A small contrastive image-text model, trained from scratch: soap at rate 0.0035.
Rows from block 5 of the text encoder, named by matrix and row number. Rows with one number belong to one neuron. Each number is 200 + 30 x the weight over its row's rms, rounded and kept within 0 to 999. All counts start at 0. After the name is the row's rms in percent of the matrix's.
# gate: MLP gate (text_encoder.blocks.5.mlp.gate.weight, 384x192), inputs 0-63
# fc1: MLP up (text_encoder.blocks.5.mlp.fc1.weight, 384x192), inputs 0-63
# fc2: MLP down (text_encoder.blocks.5.mlp.fc2.weight, 192x384, transposed), outputs 0-63
gate.161,103,225,245,198,171,190,195,211,244,186,173,217,158,250,191,199,188,247,241,217,227,144,200,281,177,179,188,236,214,194,155,209,215,194,232,197,244,169,220,230,224,192,167,242,220,159,257,193,241,233,218,223,179,201,214,182,246,160,206,207,217,191,161,232,224
fc1.161,111,146,188,231,198,165,169,195,181,228,185,171,263,166,271,228,165,179,205,247,169,201,174,198,188,180,195,208,199,205,215,216,201,215,161,196,168,256,212,206,188,148,196,215,169,213,164,198,218,192,178,210,256,225,243,186,189,220,202,204,148,210,190,225,156
fc2.161,106,170,224,163,212,197,204,189,230,182,227,220,217,195,204,124,261,196,136,245,176,236,186,174,161,194,205,255,143,191,191,181,223,179,221,187,272,183,288,216,198,230,215,280,179,147,189,182,184,223,258,227,205,167,209,200,142,177,184,172,210,216,157,249,205
gate.162,093,159,206,150,206,231,185,154,164,193,174,240,178,228,227,209,163,173,175,222,219,187,214,168,218,175,219,212,212,204,163,162,212,207,209,199,156,182,183,204,242,245,221,188,190,227,180,219,195,193,184,168,216,183,185,248,103,233,220,208,192,236,218,207,185
fc1.162,084,199,212,202,149,202,219,187,241,214,207,216,177,138,205,173,195,218,205,184,197,164,199,238,236,188,158,205,199,136,230,263,205,166,189,180,198,208,206,189,255,228,167,237,204,198,218,232,212,230,140,199,218,163,221,167,174,164,251,253,209,181,199,160,232
fc2.162,094,232,152,206,178,126,163,211,194,205,176,219,190,155,157,233,187,206,216,240,190,213,206,152,206,145,191,211,180,224,211,254,175,141,252,187,187,146,237,222,169,227,190,203,161,201,196,220,249,198,189,140,191,186,277,240,200,235,191,164,201,226,161,212,150
gate.163,102,179,177,183,203,175,177,267,226,192,238,230,233,167,208,211,173,210,176,239,237,193,201,179,248,171,235,197,160,232,237,157,270,264,188,211,176,270,211,209,278,194,162,198,200,184,245,235,226,205,288,185,208,188,238,117,205,227,244,221,170,216,263,214,209
fc1.163,106,203,192,196,229,195,207,205,281,191,184,203,211,183,192,258,241,209,211,192,204,180,217,249,210,235,233,205,191,188,217,168,252,191,249,165,139,164,216,183,190,210,174,263,150,227,174,164,187,205,204,163,206,158,210,216,226,242,220,209,215,142,172,185,152
fc2.163,107,188,191,205,180,254,233,200,161,165,222,169,180,243,180,229,181,144,199,219,234,159,256,197,237,276,223,229,252,160,186,216,185,158,224,236,213,157,196,161,240,157,175,230,133,198,211,204,223,254,213,251,170,178,238,206,138,223,211,224,208,230,192,227,191
gate.164,086,194,196,177,165,220,223,243,216,263,233,208,220,221,220,156,201,207,237,191,209,212,208,192,226,203,185,176,217,217,226,221,230,156,199,220,253,194,167,190,222,210,226,164,236,171,181,180,159,172,210,181,167,226,258,248,217,161,210,156,201,208,178,215,164
fc1.164,073,169,167,214,195,187,181,190,184,202,232,158,186,220,236,165,194,209,142,180,154,174,214,243,151,207,181,175,187,243,164,209,183,170,172,143,243,223,198,181,228,204,278,219,205,202,210,179,149,186,176,233,229,180,210,209,203,195,167,210,174,247,160,143,234
fc2.164,085,187,184,146,206,196,210,167,224,169,196,192,195,177,196,164,182,253,188,196,185,224,204,220,201,210,275,215,175,168,152,198,234,195,159,227,227,229,247,206,204,213,167,170,214,219,209,155,253,204,241,201,210,195,186,210,214,189,189,200,206,262,217,184,210
gate.165,082,205,189,195,229,231,261,177,214,231,192,199,237,194,193,204,219,176,186,180,222,182,128,192,233,167,172,209,215,241,186,199,215,179,189,202,196,197,155,206,203,254,189,267,175,225,238,255,195,194,204,215,218,207,208,155,199,188,172,242,173,219,232,205,182
fc1.165,081,154,233,181,221,142,227,196,154,106,239,215,138,200,181,179,187,170,173,202,205,183,238,190,184,169,250,153,197,211,241,241,231,212,218,196,198,117,242,188,241,194,182,246,231,182,187,228,181,172,186,218,189,195,205,249,202,224,205,246,260,196,166,166,206
fc2.165,082,247,179,194,177,257,208,256,159,158,182,189,224,176,157,169,209,217,199,183,178,187,170,220,203,227,196,174,232,204,213,156,207,119,217,264,189,222,253,148,204,167,257,158,255,210,181,187,165,155,189,125,203,271,256,173,171,225,176,216,213,149,194,216,213
gate.166,122,190,156,231,220,193,211,215,182,213,211,218,257,214,207,169,184,206,217,207,222,229,147,199,176,225,215,185,145,162,275,259,203,200,160,195,171,213,197,177,223,159,233,189,226,240,284,192,156,186,211,183,211,215,179,205,177,246,179,197,189,224,172,200,223
fc1.166,117,162,165,245,197,239,193,167,212,216,224,268,272,238,189,173,207,187,196,178,217,239,203,227,213,188,143,174,186,210,213,241,185,215,206,227,209,245,263,189,179,176,225,144,184,229,205,175,135,211,184,202,225,227,166,182,241,178,163,229,218,188,244,258,204
fc2.166,108,221,200,183,151,235,140,248,206,199,227,163,201,263,219,195,227,232,216,194,153,194,192,189,197,241,173,180,224,231,279,219,199,163,187,216,187,207,189,231,234,226,169,235,193,188,210,142,202,189,215,193,209,215,232,130,193,196,216,217,197,166,150,220,172
gate.167,093,131,231,259,160,175,183,248,217,261,211,156,172,243,206,203,201,214,190,209,223,202,159,215,255,190,202,186,213,181,233,234,149,153,219,134,192,157,186,246,202,207,175,187,212,231,274,193,212,224,169,212,238,204,200,156,196,210,245,197,205,181,228,140,199
fc1.167,092,151,139,244,194,249,218,196,270,219,209,243,202,229,196,218,179,187,252,227,171,163,208,218,188,230,236,242,227,173,223,224,193,149,128,182,206,166,222,170,243,239,180,112,175,168,178,193,172,171,199,195,178,192,233,228,184,210,187,161,153,252,202,226,202
fc2.167,093,190,224,223,192,194,204,146,228,175,208,212,200,186,198,190,223,235,183,215,178,197,232,217,189,127,204,172,209,211,218,266,200,180,202,163,184,240,233,223,280,197,191,155,154,264,187,257,194,214,179,247,200,178,191,159,214,175,197,248,187,203,245,184,175
gate.168,101,247,198,203,167,258,205,207,221,208,201,270,210,235,202,234,242,244,207,221,219,221,209,245,178,187,241,166,109,196,183,221,155,157,173,192,243,155,226,256,185,199,153,224,177,197,203,176,191,171,189,226,227,193,228,264,233,204,209,163,229,202,195,165,176
fc1.168,109,258,231,133,216,196,233,198,148,174,200,163,147,214,214,167,190,176,252,242,212,198,173,218,159,207,211,221,208,263,196,213,194,185,208,218,246,250,144,257,228,211,190,156,169,174,196,172,174,196,181,224,190,243,149,154,273,173,219,242,209,207,180,177,222
fc2.168,113,159,151,175,203,179,194,209,183,211,182,222,228,207,240,189,225,202,168,217,110,109,259,247,226,193,241,228,269,218,186,218,206,163,178,222,204,221,212,199,206,184,223,191,251,142,197,189,219,240,211,146,194,229,187,193,229,239,227,176,128,207,220,206,226
gate.169,096,213,205,218,178,186,188,133,205,147,185,274,178,171,234,228,191,207,159,238,172,230,221,226,220,172,211,272,136,191,212,159,200,172,164,272,202,210,218,201,150,220,187,209,254,208,162,180,183,193,214,170,177,202,201,180,164,180,214,225,228,135,202,186,196
fc1.169,101,207,229,189,244,164,189,190,195,186,198,234,169,169,215,155,270,240,173,274,153,183,225,229,144,197,190,199,194,181,201,201,199,225,163,189,194,204,257,145,156,204,199,180,237,184,197,205,179,184,195,238,216,244,175,173,179,255,170,159,144,147,245,226,180
fc2.169,096,207,186,187,203,204,193,186,233,218,187,223,207,216,214,145,172,208,222,200,163,192,191,170,273,201,161,194,222,168,183,231,212,178,203,172,208,152,211,184,190,161,156,145,164,215,183,211,188,192,234,204,179,137,243,227,201,170,203,214,212,188,206,186,185
gate.170,099,245,178,185,238,183,248,220,159,259,142,177,216,213,158,249,181,204,224,261,171,224,175,221,205,202,232,185,172,189,215,241,162,199,158,231,205,232,152,160,184,154,172,180,219,165,178,225,240,174,221,148,225,194,241,203,174,223,223,209,195,140,181,160,187
fc1.170,114,213,158,196,216,170,218,197,133,211,158,169,200,213,174,213,184,222,200,198,259,203,178,184,175,158,203,170,161,172,194,226,182,182,179,230,200,213,180,186,179,163,187,141,190,220,166,199,223,187,167,226,225,201,219,181,188,210,173,208,155,165,212,142,259
fc2.170,112,187,211,211,211,162,194,170,209,197,194,275,229,156,198,162,216,201,199,201,172,246,169,223,178,258,223,218,196,197,178,162,137,233,174,139,227,160,180,161,191,171,189,199,228,220,223,225,247,211,195,154,191,174,189,173,219,190,157,261,162,207,194,217,151
gate.171,106,278,187,219,208,223,171,206,177,217,228,213,222,164,159,259,255,144,174,220,258,202,217,219,228,245,223,179,257,199,224,159,202,224,171,182,185,196,194,219,220,157,230,178,176,199,213,232,257,183,196,191,194,240,218,230,211,254,152,221,231,208,208,183,199
fc1.171,104,178,233,213,167,174,231,203,175,191,197,235,200,210,182,201,193,205,252,227,218,148,162,235,200,169,218,173,207,260,232,226,207,200,233,148,274,203,200,216,186,114,179,200,173,162,220,180,209,259,220,178,192,184,188,236,195,173,192,211,209,162,205,243,193
fc2.171,104,179,235,230,197,203,210,176,211,184,247,205,219,198,157,252,225,192,201,226,153,211,173,209,157,195,188,207,216,206,202,162,280,196,280,185,172,223,238,209,195,165,253,227,135,253,189,220,172,229,209,179,221,182,196,242,183,172,239,161,221,193,226,224,202
gate.172,083,201,212,164,160,241,175,197,183,174,158,149,238,228,167,191,200,202,178,240,237,203,202,207,205,204,223,253,230,183,190,243,208,177,225,228,240,190,220,211,188,181,202,227,161,224,217,267,242,231,188,186,206,166,200,232,201,143,238,188,239,210,198,219,216
fc1.172,074,170,148,224,197,226,201,145,228,168,225,156,207,195,201,198,234,192,163,233,209,166,186,207,191,222,221,169,165,218,158,187,243,172,203,246,181,171,194,192,140,170,209,190,222,202,219,292,155,198,211,222,163,152,159,202,214,232,178,286,168,240,140,220,179
fc2.172,081,124,172,210,219,189,226,203,209,153,200,256,164,139,190,160,233,217,200,230,207,208,199,183,224,208,143,191,149,213,223,197,228,279,211,218,187,219,203,237,239,242,241,136,184,227,222,168,140,196,234,234,182,219,236,188,170,201,211,208,267,194,188,196,206
gate.173,121,188,230,170,257,207,226,229,151,153,207,195,228,195,194,210,160,210,191,208,238,176,177,215,214,229,191,144,213,243,163,191,207,230,203,199,161,181,199,210,158,210,194,146,199,217,219,235,223,194,239,220,236,167,200,203,197,118,237,183,167,210,181,180,256
fc1.173,124,257,196,195,234,183,196,189,202,152,224,197,183,192,228,211,157,190,164,212,222,182,190,240,234,195,232,199,216,190,162,259,238,167,178,209,178,234,234,223,186,161,180,199,266,193,235,176,180,190,213,206,271,248,159,224,219,251,238,205,169,257,165,197,246
fc2.173,116,200,213,212,194,211,169,229,220,207,200,209,168,284,217,245,193,198,216,229,189,173,191,194,220,229,163,162,255,208,156,189,200,187,149,183,191,232,169,172,205,216,181,145,197,200,214,202,172,209,242,154,206,220,221,210,216,220,190,239,176,193,200,190,183
gate.174,093,208,244,135,141,203,169,206,221,220,209,226,270,183,182,223,201,188,174,247,155,205,161,235,248,238,245,181,153,143,207,164,222,198,212,214,209,223,172,234,117,238,177,252,240,217,224,195,233,199,197,193,191,220,175,270,257,180,198,215,255,207,191,191,246
fc1.174,087,204,186,216,256,235,229,276,239,160,208,191,184,256,197,193,207,218,245,223,225,173,201,263,192,163,176,179,225,182,252,222,226,216,156,198,220,205,142,192,193,178,224,162,230,219,196,187,199,198,197,210,210,209,181,147,198,194,218,164,206,231,235,187,217
fc2.174,090,181,214,207,176,172,223,218,241,189,249,157,143,212,171,199,165,206,236,197,222,231,198,224,187,188,171,147,160,199,203,172,192,237,181,273,197,171,181,217,144,177,217,147,209,172,176,217,183,199,212,199,255,239,167,220,137,154,194,171,197,199,184,137,232
gate.175,101,232,186,197,141,234,215,240,205,205,210,179,220,220,166,184,167,188,196,197,214,227,169,209,204,198,194,220,194,169,161,179,171,164,174,141,186,193,172,155,174,203,234,203,217,172,215,190,224,194,168,132,221,198,196,202,230,194,210,170,202,215,203,171,146
fc1.175,101,178,196,249,258,197,187,201,190,172,137,178,168,223,243,183,163,256,214,250,199,178,195,168,240,161,196,181,184,203,270,195,183,239,195,207,223,225,228,202,185,200,160,147,207,193,201,228,153,204,223,216,194,186,182,193,191,175,246,249,219,245,169,191,227
fc2.175,100,151,171,142,189,231,221,194,185,184,172,182,227,193,229,220,226,225,192,188,164,206,148,199,213,196,182,139,224,236,223,156,181,184,203,159,198,195,178,177,189,214,166,206,148,187,261,227,235,235,197,215,194,242,231,202,151,199,188,170,178,151,173,190,198
gate.176,092,201,199,203,181,166,185,144,219,195,222,174,198,259,224,204,138,200,178,193,205,197,251,187,186,176,211,213,239,240,163,212,189,207,212,224,190,203,223,186,128,205,195,172,195,162,242,221,214,196,252,184,178,183,252,169,255,204,207,180,145,216,203,154,197
fc1.176,087,169,234,221,203,173,189,168,178,184,230,172,195,181,244,181,147,178,172,234,232,225,238,193,189,204,217,171,206,150,190,216,235,157,220,200,144,171,179,199,185,203,100,241,193,248,185,206,212,154,169,182,214,168,191,186,234,205,237,249,251,181,213,193,191
fc2.176,096,194,233,187,152,225,199,206,167,195,233,210,155,172,208,153,196,246,176,154,201,207,180,97,133,201,193,233,177,178,164,144,256,190,201,233,210,186,201,158,201,245,163,168,213,194,163,232,202,173,113,195,226,185,179,238,245,215,244,207,156,206,190,235,236
gate.177,077,178,159,207,189,224,184,192,208,230,181,186,197,237,235,189,202,185,265,220,167,266,201,197,230,211,198,173,193,222,186,230,200,150,165,187,228,183,167,145,200,164,215,250,192,202,166,197,191,197,179,227,237,179,182,176,167,156,206,254,192,162,253,263,289
fc1.177,082,208,206,194,142,183,193,174,153,233,182,234,191,202,187,195,189,210,254,270,181,210,262,180,223,200,164,204,215,212,212,206,164,232,184,164,185,235,205,198,223,129,234,232,219,157,211,209,226,169,178,174,208,187,148,239,235,162,226,218,148,209,211,195,172
fc2.177,118,229,236,182,235,165,214,217,227,162,224,203,210,178,208,197,204,183,170,138,227,154,169,174,170,182,258,229,213,164,184,203,202,204,232,238,228,234,230,255,188,246,150,139,174,210,206,196,224,225,200,226,204,204,267,163,222,220,185,177,240,235,135,181,189