A small contrastive image-text model, trained from scratch: 64-pixel images, encoder widths [24, 48, 96, 192].
Rows from block 5 of the text encoder, named by matrix and row number. Rows with one number belong to one neuron. Each number is 500 + 25 x the weight over its row's rms, rounded and kept within 0 to 999. All counts start at 0. Numbers have three digits each. After the name is the row's rms in percent of the matrix's.
# gate: MLP gate (text_encoder.blocks.5.mlp.gate.weight, 384x192), inputs 0-63
# fc1: MLP up (text_encoder.blocks.5.mlp.fc1.weight, 384x192), inputs 0-63
# fc2: MLP down (text_encoder.blocks.5.mlp.fc2.weight, 192x384, transposed), outputs 0-63
gate.201 090:478484509532511462526517483501495530551496499494515516480548493501484493529468495506472544526448521482545550469479486480479494478523512495510499496459535455494540548527514449486506525491550493
gate.202 108:521515493464481489506479501502495518479489492476532549460533490526470555476502518486513522507491441492491518483494518486495532513465523502513496485500456531486518474510534501500539480531515462
gate.203 088:478498519461508481520481542500459471477541499505442499503498508520505462497507508476478471492441494533492500441474509512498534500482475520525519477523488514475469504495495523520499476503441484
gate.204 108:492497533506508474482465539486518475501551448485509543529474508484473530563505486491531516513496465488441515487491485525501505445477495490548530451501529478565484497494528515490471476494567496
gate.205 089:468513474518461520530498512542460503503510480440459496512497485465497529518500521525501481508505527507507457507530474472499516469502458475537448477465511538491499475530456533506518490477507510
gate.206 114:507452498488516500545434533539481532498473514501490476482532468523464543483493486500526508499468460465464521507445473523488525530497487476499477487474538474543495473480489499528504486440495533
gate.207 114:466499501524474544506506523485485533509499506531456495541514515488501494504488525509497509488537537525499498484462463477466525519526479486488516495475509492467484530561489519522501480485522475
gate.208 128:488493555527526520472542485498490509501490504496465467497487504520491516469493529476517494493498473518529464548471480511503462548455515493457514571508517494549480518477551474497522480466512481
gate.209 098:515528513515473525487495483490480483501498495480517500463497482470548524512509520478521494559469507486483527458441523465550462496491478471476567530487516509522497562553481505490480493497522481
gate.210 092:507514504519501484468534468495545511496499525482491483549474514511528471527494526535486457511521497514499465488465494473523479488492484485515469494480510531486495517473488497531471497500503519
gate.211 087:476529536477496499477484479502536465535496541494503484531497452493505544467481468486442506539501534524491491502518494549518480537497506519496502505540534520502475558536499534509511469496528504
gate.212 090:486526487503517504507494487550491487499554480502503497480507484519472497452517493502530572453471536464499512533467554486467512464492497457489487460557520477470509468507521475447502543508455501
gate.213 094:519504504489490503488528479523524455495493483512499479490519509461541473476563562462477500514458543521529465550522489493523487510480511487484498503475496521483472504503503528492439505479494529
gate.214 085:515519530430452517471507521520496493529534486504524522505509540445529519474511521497490519453494501498479512516543462505432511511485519545532470522512466520475430526502538462482524486535492527
gate.215 104:545512499503497535518478493479546486466451461464485443500495483474467488485494535493507505469489508500524464497540459502506529522511498530510514514515534484532456509486472492466452476490504460
gate.216 097:495517489523489520552481490437527499492529509461524506517484515517449488456485508475482482526555531523499481494475469474475493538522544513476511473447486498493479485488524544488493477479476512
gate.217 091:501500528486516490466472474515542524479439503466502510495507522495475517487497480470458517505511513529488470540478512514532548495492505489494511492468531496475481503520493505533513520467467531
gate.218 105:510564509462469487524492500543522505509485504491518488541510475483491512473515445491520472490550489506463507494486476495497501561502495487486463467499498542460486536509522530500516496529469469
gate.219 092:541482532490478521498506491504494481519501512540497519477497491556517502522490472522518487512512517505495536511516509494503502514505490540500501531470434505488509514492522466486518505462493491
gate.220 112:506461548502512520500464461499502524488487477475492532494485478473504504495523495445484480503473537514545508488481496486529524505533459485520526514522507532548509502491482509504520532488530443
gate.221 094:511511534555543456542494472534517474488537469502508479484505519498491572484517477520503519542489522488516515518535496477524497512448468477529478512509501504503525506531475500510522536467488510
gate.222 090:475494496536505512504528528506487472524526496567477529481474506512529504488531481509479489461528505464522468504532542475467477471472441517486465499496499490486500548481506535549486501515485506
gate.223 119:521507493496502484493493528523537537501490543503501530518552515520511523496516475534513525508466505508466522467512486498506524505499517461482469473525486523461511480505502506469511536482471504
gate.224 101:454470481505522515477487509512539509450505519482519486456522515490500504499470537520531452489498464500487506480490515518474541508466481514529496502512473515513471495507451498493540526487488479
gate.225 089:508537519501484539550443476495473449516519513441500493480521489502530520479476467500522478461464508528551492489506473520508440490503518496502508511494492491492530528522504531490475507510445476
gate.226 104:485490477519468476507482506531460480513528478504529463491498469517441474459476496499507551478525506529488508489489454496540545497495477479561496503501511515512537491454498543491510485483468538
gate.227 099:502480511528528523513530508495494483468498497516501527523445512491504495505517497531498513485504465483469534445461482530487487511476433563501484492520517500486502521514498479467545461493489483
gate.228 119:521529520519499521489510507547502492479487526470518496471525512493468509499564504505506459526505511509492536470495564529444542517510470501476508517507496472506468506541534473522514536485493480
gate.229 105:500491471502516509545456538498506511516509481525466524454399508486496492524479507505502535508476493524483484447490466485545461496480503500510484473465500545517487527530502520479526504489504495
gate.230 103:513551505561513512533467533458547498486533528452512486516481505493450500497474527494487502545517523536521503488508479473492495498497479505502502495492532475495488493473512501515503435499519543
gate.231 108:507444513501488512551471507533481475487530485511481501454506494527484486496496507512476552483529501528487483462516490465502515478491494471510511502511517526514489460496502452517522480495502513
fc1.201 092:495556501467515486470531512513517467485514515510541529533541477502527481500505505498482500503528470519500544478509473502458502537501506468534449508503517491453451480509529527480512490462543494
fc1.202 111:495473496501521495509500483499499535474471494530555503493489498513497495497489474512495547543504534483497537461475498467508460465497526495511503523503474470452473520498528477469510533535499500
fc1.203 091:503483542490492506491544466507503498519497498525554482513490499492486467519542472532463527510535531465513491489510522502497483453507491502536521485487480480507523495516471542485496511454539498
fc1.204 110:508520463491490481524482496484485483490458504529533522505503554491494565513485487499539470490472503527446482514519451498504501514507481493527520525517511506513495498524495494527473465549470484
fc1.205 090:451504478517488528492527534485538506455500492534576516494460540499497462467459550516546484436522498505482441474480481481494550495533523514441519511497515557500508516483513477490477491505522523
fc1.206 102:511473535506465485497486476474446482475541529535502495506467529484527525527491529501483464483464525530496528517521525528454514501505532525521480499496487514505530529501527527521505470495542455
fc1.207 104:522526530486459511491502496467492494492510505486527523529495537538495501488495503495522523484452506487532475527543491489511501516468546495524478481497501484463496488521501487512446532488487475
fc1.208 090:489552503491523502489533486484486518481514516464459474520509505504498534527549532486472408476540500485493514505464550504486491509506497504489513524500515479475510508509506567502505518486496501
fc1.209 112:503521464480470527481509539489489481527525471489472519441524462470496520515494485467509549515497478485499515488473538448510445497532509507479536508511449482505501575521499473532497509530476536
fc1.210 091:516526495479493482518523530539487487498525469524456519466503494529496515467534472503471482494500473505465513504521538534492496516507517485483488477524467493484520488508490486494506445478467442
fc1.211 087:474475497516468467489492497526487481508506458543480480497489505500473488487507483500462485533487473499500530531515499516506515495491486473525516419536553460542493486495493516483496507487499498
fc1.212 091:448473496523492524534535500472505471461499455515500491462523473517485464502475480487540499519521529455493442494467521532564486505509501477507516490447452520515488519508521494515500493500518479
fc1.213 089:513481498506500467569523504510539450478523522493423482491517515500552455462524493490470523570497491526496512538450521480504496521536512457495487563491482501481480524519505472515480502493525540
fc1.214 070:458477517488497529447518491490465543551547478489506497512502490520493520471488478470529474501535459492470528490511447460512519540491460517497474488483512485534500516566498485499534531518471484
fc1.215 114:495502526485490538486550501496525454534486471471482499487469484497451504496535514534503520511495519492477522507481446499484482521490501497488502505534485557506502495486459465486488534515495519
fc1.216 088:457543548494490525498506535525528499510488531519462499513500459530445431460456517517506463494517503508491483470520517490496498512538522437458493547457517511508493506459485515504467514507497480
fc1.217 098:537464490492505525506544529511481503549566519489490502531479506464517477510532494518518504512484514492517507502522477496506484484544500480525489524478460509506532523469546501490494522569438513
fc1.218 098:469505505475522529461497509491527551517505516495473512475486501567521478458475518538510524482551494522473490550516541463517478524483487499518545463508534467500508499496504480463504501461534505
fc1.219 095:522481438518472514507516514496485445492539484484506528452482489469520498503489431479510527508477508496507507518533468493526491533508509506549500518480509510491491468496546501529480537479501473
fc1.220 117:575502463521494493467471519513505528505508497463527440484522503488523490523484490513494493460488485495479514515494479504512514538463504474467492501491549470480507539487530462497481463487486534
fc1.221 094:473503493449446508532515521498502536510455518524456489488473474545509509531487477519482451502509502530525553510470485456513492501520462525474531504481532520466492518502537502551456525523506488
fc1.222 086:508485545483507491498469495550523507480539497476494488553545463493525458497542497489485444533510485543492489473500528508500508502457517509499483465519506497523483467498527506483463475510505501
fc1.223 118:453487479532506531501454495484427511494518527437502501563547491508473494505540509500517524510459486497552541489499463501491500543493546498491463509522528496523465506527477494476524535478476477
fc1.224 104:496471472494485497514515533495477482511494527453513489450508473467506508469508500496468516525524492481470529518522513531471459493491529480507516470464506505568452504499465476537471472505542467
fc1.225 097:506515510504517508517501443491457532524505538495509522477532484460478491495529556497521542494487480480499543522553486470495470488495545485513456528495480524573505517530536524507492495509500486
fc1.226 103:501468505521500479493507521516477471515473501480516494489503507516488480494489529514539495470490503514469483504518540531494521482495423502510517510496532481484548468506487517517494471494492459
fc1.227 096:485502489509518516483495472479508488480485503452483503475477494515471466508521490491498519505490483484483449494508536520507509455545501499513488508530467503529493537509483484547483470528529521
fc1.228 120:478534505483479545479457493498523492496485495521534520493504466507469537500474482453501499507511460493497507488492522467462503477517509536458494473515506474490465477518550484472517459507525506
fc1.229 104:452540466452469470472482507487549509514529542475484508489538502508528534483473519465487488514524479441535511516547471512510504539479506480527492504536451543481486494531497512500450441555488497
fc1.230 106:477512532507502496512516525508514513497486514504523500470514550464493505458499586488476503452532503474537460507511474473496488481517488472429531513554546460499481471527527529496490511508496549
fc1.231 104:518484515459552501494507508475590497509511528508485477507514474509496513509522503478482546494513517475532470476529495477486515529503534505582473494498505501484496495480515497537503514508496493
fc2.201 085:505509498488510470528505495484543543488470456473481456478487489461464453488530454515496476480524520469500462507554504489533498502473521470485477526526503484519488504492445532494519508494506471
fc2.202 105:510536499488473504505529511519506484469515504481462503531520477533475523498503488492513514509490477489463535500514494538514500535498535484507485519536509511476521492496506479477473474494495500
fc2.203 098:511508518512489580462541488492469506529501487527462484487525441498504508500509520516524499510479513530482504466462481481487534524503493518488494487486556466503497520491552447499488533505504529
fc2.204 101:533511527482521531540488522479533474519497500498482484524479506507525495484472486459495531532505529497459513542532507531519476482466496494496503508500509522529546478467466485512513500521467470
fc2.205 099:510534527513512520526497517502477499504494518467535507523499462468505552510498503489518518539486525479512479471464492511503498485474504486519499495544468507541502523506468497483505542487497497
fc2.206 103:530480498524471500528483499565532469530519525499461569473506497531496498437496534537496456500476501460511492479501442466545474484488519483527538512510502463518485523525495521504489508489491490
fc2.207 099:494500536491505464509489498481490539534532517487499464518515479497533462542478478512482480513512489480487518510483496514480530449518491514457476519457520518469560498531487453506515509496496507
fc2.208 095:514493452490519470498468530499479520526508517478519519512500508506518526513444477520494515464499464501531517540510495475488498520510522521470500479482498500467500541472455479479499494491515471
fc2.209 098:483512514502468517535490498495504502511505432473520497524465463450495500490472539517457533507518498491466498456475494477509482488496498507496484482491477543544508446517550510529474521511519535
fc2.210 095:484489536476523512507501526554516469509475530448483534488505473518491482475525506483528472507494537516484502476494462457459501503507488552456552488458484494479521500510523515529493496490509487
fc2.211 083:483454507490495495512497534549467491517496481488495492466502532499502537496526482509499504533498499515488553502455501501505489519522504526519543468477525517495489480549486472502516510509434515
fc2.212 094:490549485469533483522483473485465532510474465519505492477498523516479539457509507463480498483539469494483496543506505521509491520528507537472531494514523518454491492541479555482476567502492505
fc2.213 090:523541490497513504511493517566521480497507461512458509510478488496458487486533485529444501524464524508532483497497530539545501483526527485484511493486522501484496495508471509507518489486495556
fc2.214 076:525430506530473525482499521474524508500523508474508501503508529471450486516464466486486508493493460468492480504483498508544485504462464534529513532446502499523520524486512456475463505508489521
fc2.215 108:531473521492484509540513484509538517489524501518508526486464501558555520521499491513472496483489483505503495543514488498496522540517498490549488480496512534493494542499493510484503544485480478
fc2.216 091:480502521485481505513530529543533514511513541456505485484535467470523486510536531520501514521502501504464467432524502471502516509544520529503495516493514499531476474486489557562539486536516483
fc2.217 105:472491501488507507511508532540495484507492527461530465525524546463483467491520484475537475553515515493527490480509501526494510489517499505547426472545481468506490496501535532517506467527518505
fc2.218 098:483533525508512487485486444518529478479511485507510529489479570494511535513529491475507542464507529470475515467505556516514531515509482571463479503477512525536447514513489450502497518518511511
fc2.219 099:470504481501514528516517540522481511508535498523508525518483505481499536494515525497535512534473511455553491496518468511494526517539465488494513491522562522536511484497474474505529541465483539
fc2.220 111:504485469509495510501466514465547452485510461490475509484513474503446494491470515512488466492504540566477494465495487509477495470536467496500492491516470502509501513531546524519469530516442458
fc2.221 093:502543542500492532452470512529493507501476504503527500501480509486501477501500481492546523537519549507490490521493491541501509427485450497529473505490478506500509499543511542525497514490492507
fc2.222 095:473453543475483514477533552483526535490526489492510515488528522520526497493484509493493537515483466509531461479497522508486528545508553501495526490533467470482527516453484489442518517496463520
fc2.223 123:469511506520484542524489464514489495504516501548512500496474513528541482501526503521503494436470500423503518529534478487501474485512510465510472495493518528522486506485525511432479461507537493
fc2.224 107:443494496506515534522491521491506516507515529536539540454494507513555533483474513512519521483530554520498511512461458524526464482495509499499528512531475485499495527519509472510490503500469494
fc2.225 093:504514575507528512500509461478512431474533541499492491510463523494527543544461516492492526514540495516490461499500539545505491526449498519477455504473515505488498484488529504532492489477462462
fc2.226 099:480508474498510503527519495561459503495530492491488542492514510532512511455520504527534477472536494500496498528510519538535521497486523494520487481497454513483495494484457476485523515491512524
fc2.227 103:439541472494535477496532534496521519500483465506508487514507487501507508490493520484477508480452456485492510455490496504510454496492482500521490504471484463481554497464515535491457506482480477
fc2.228 111:467487473496496510496527488498481464472523507504516529504539484464452524530531519483522511463508506517496467519467494519551490493497512498540499517482495516478495532505475555509490457474522494
fc2.229 104:497460514473517501477523554504533463555496516521468519549513467521481506493501469515482518487525487494517512504502531528505485489503484487513455496496478519498512502493500541517508486477508491
fc2.230 105:507543521489497508498511522474480552492534445474478538483499524501557527505472507481476505510484479504519460494490497470501503459495510496542476484534497461531500518494494494502515509546505491
fc2.231 104:426483459475447520503527483566468473458500478505507525516504532511509499464480470573518493504551507488448509508505505544506503491520479531498503519501494515454504507512471492501502489515491527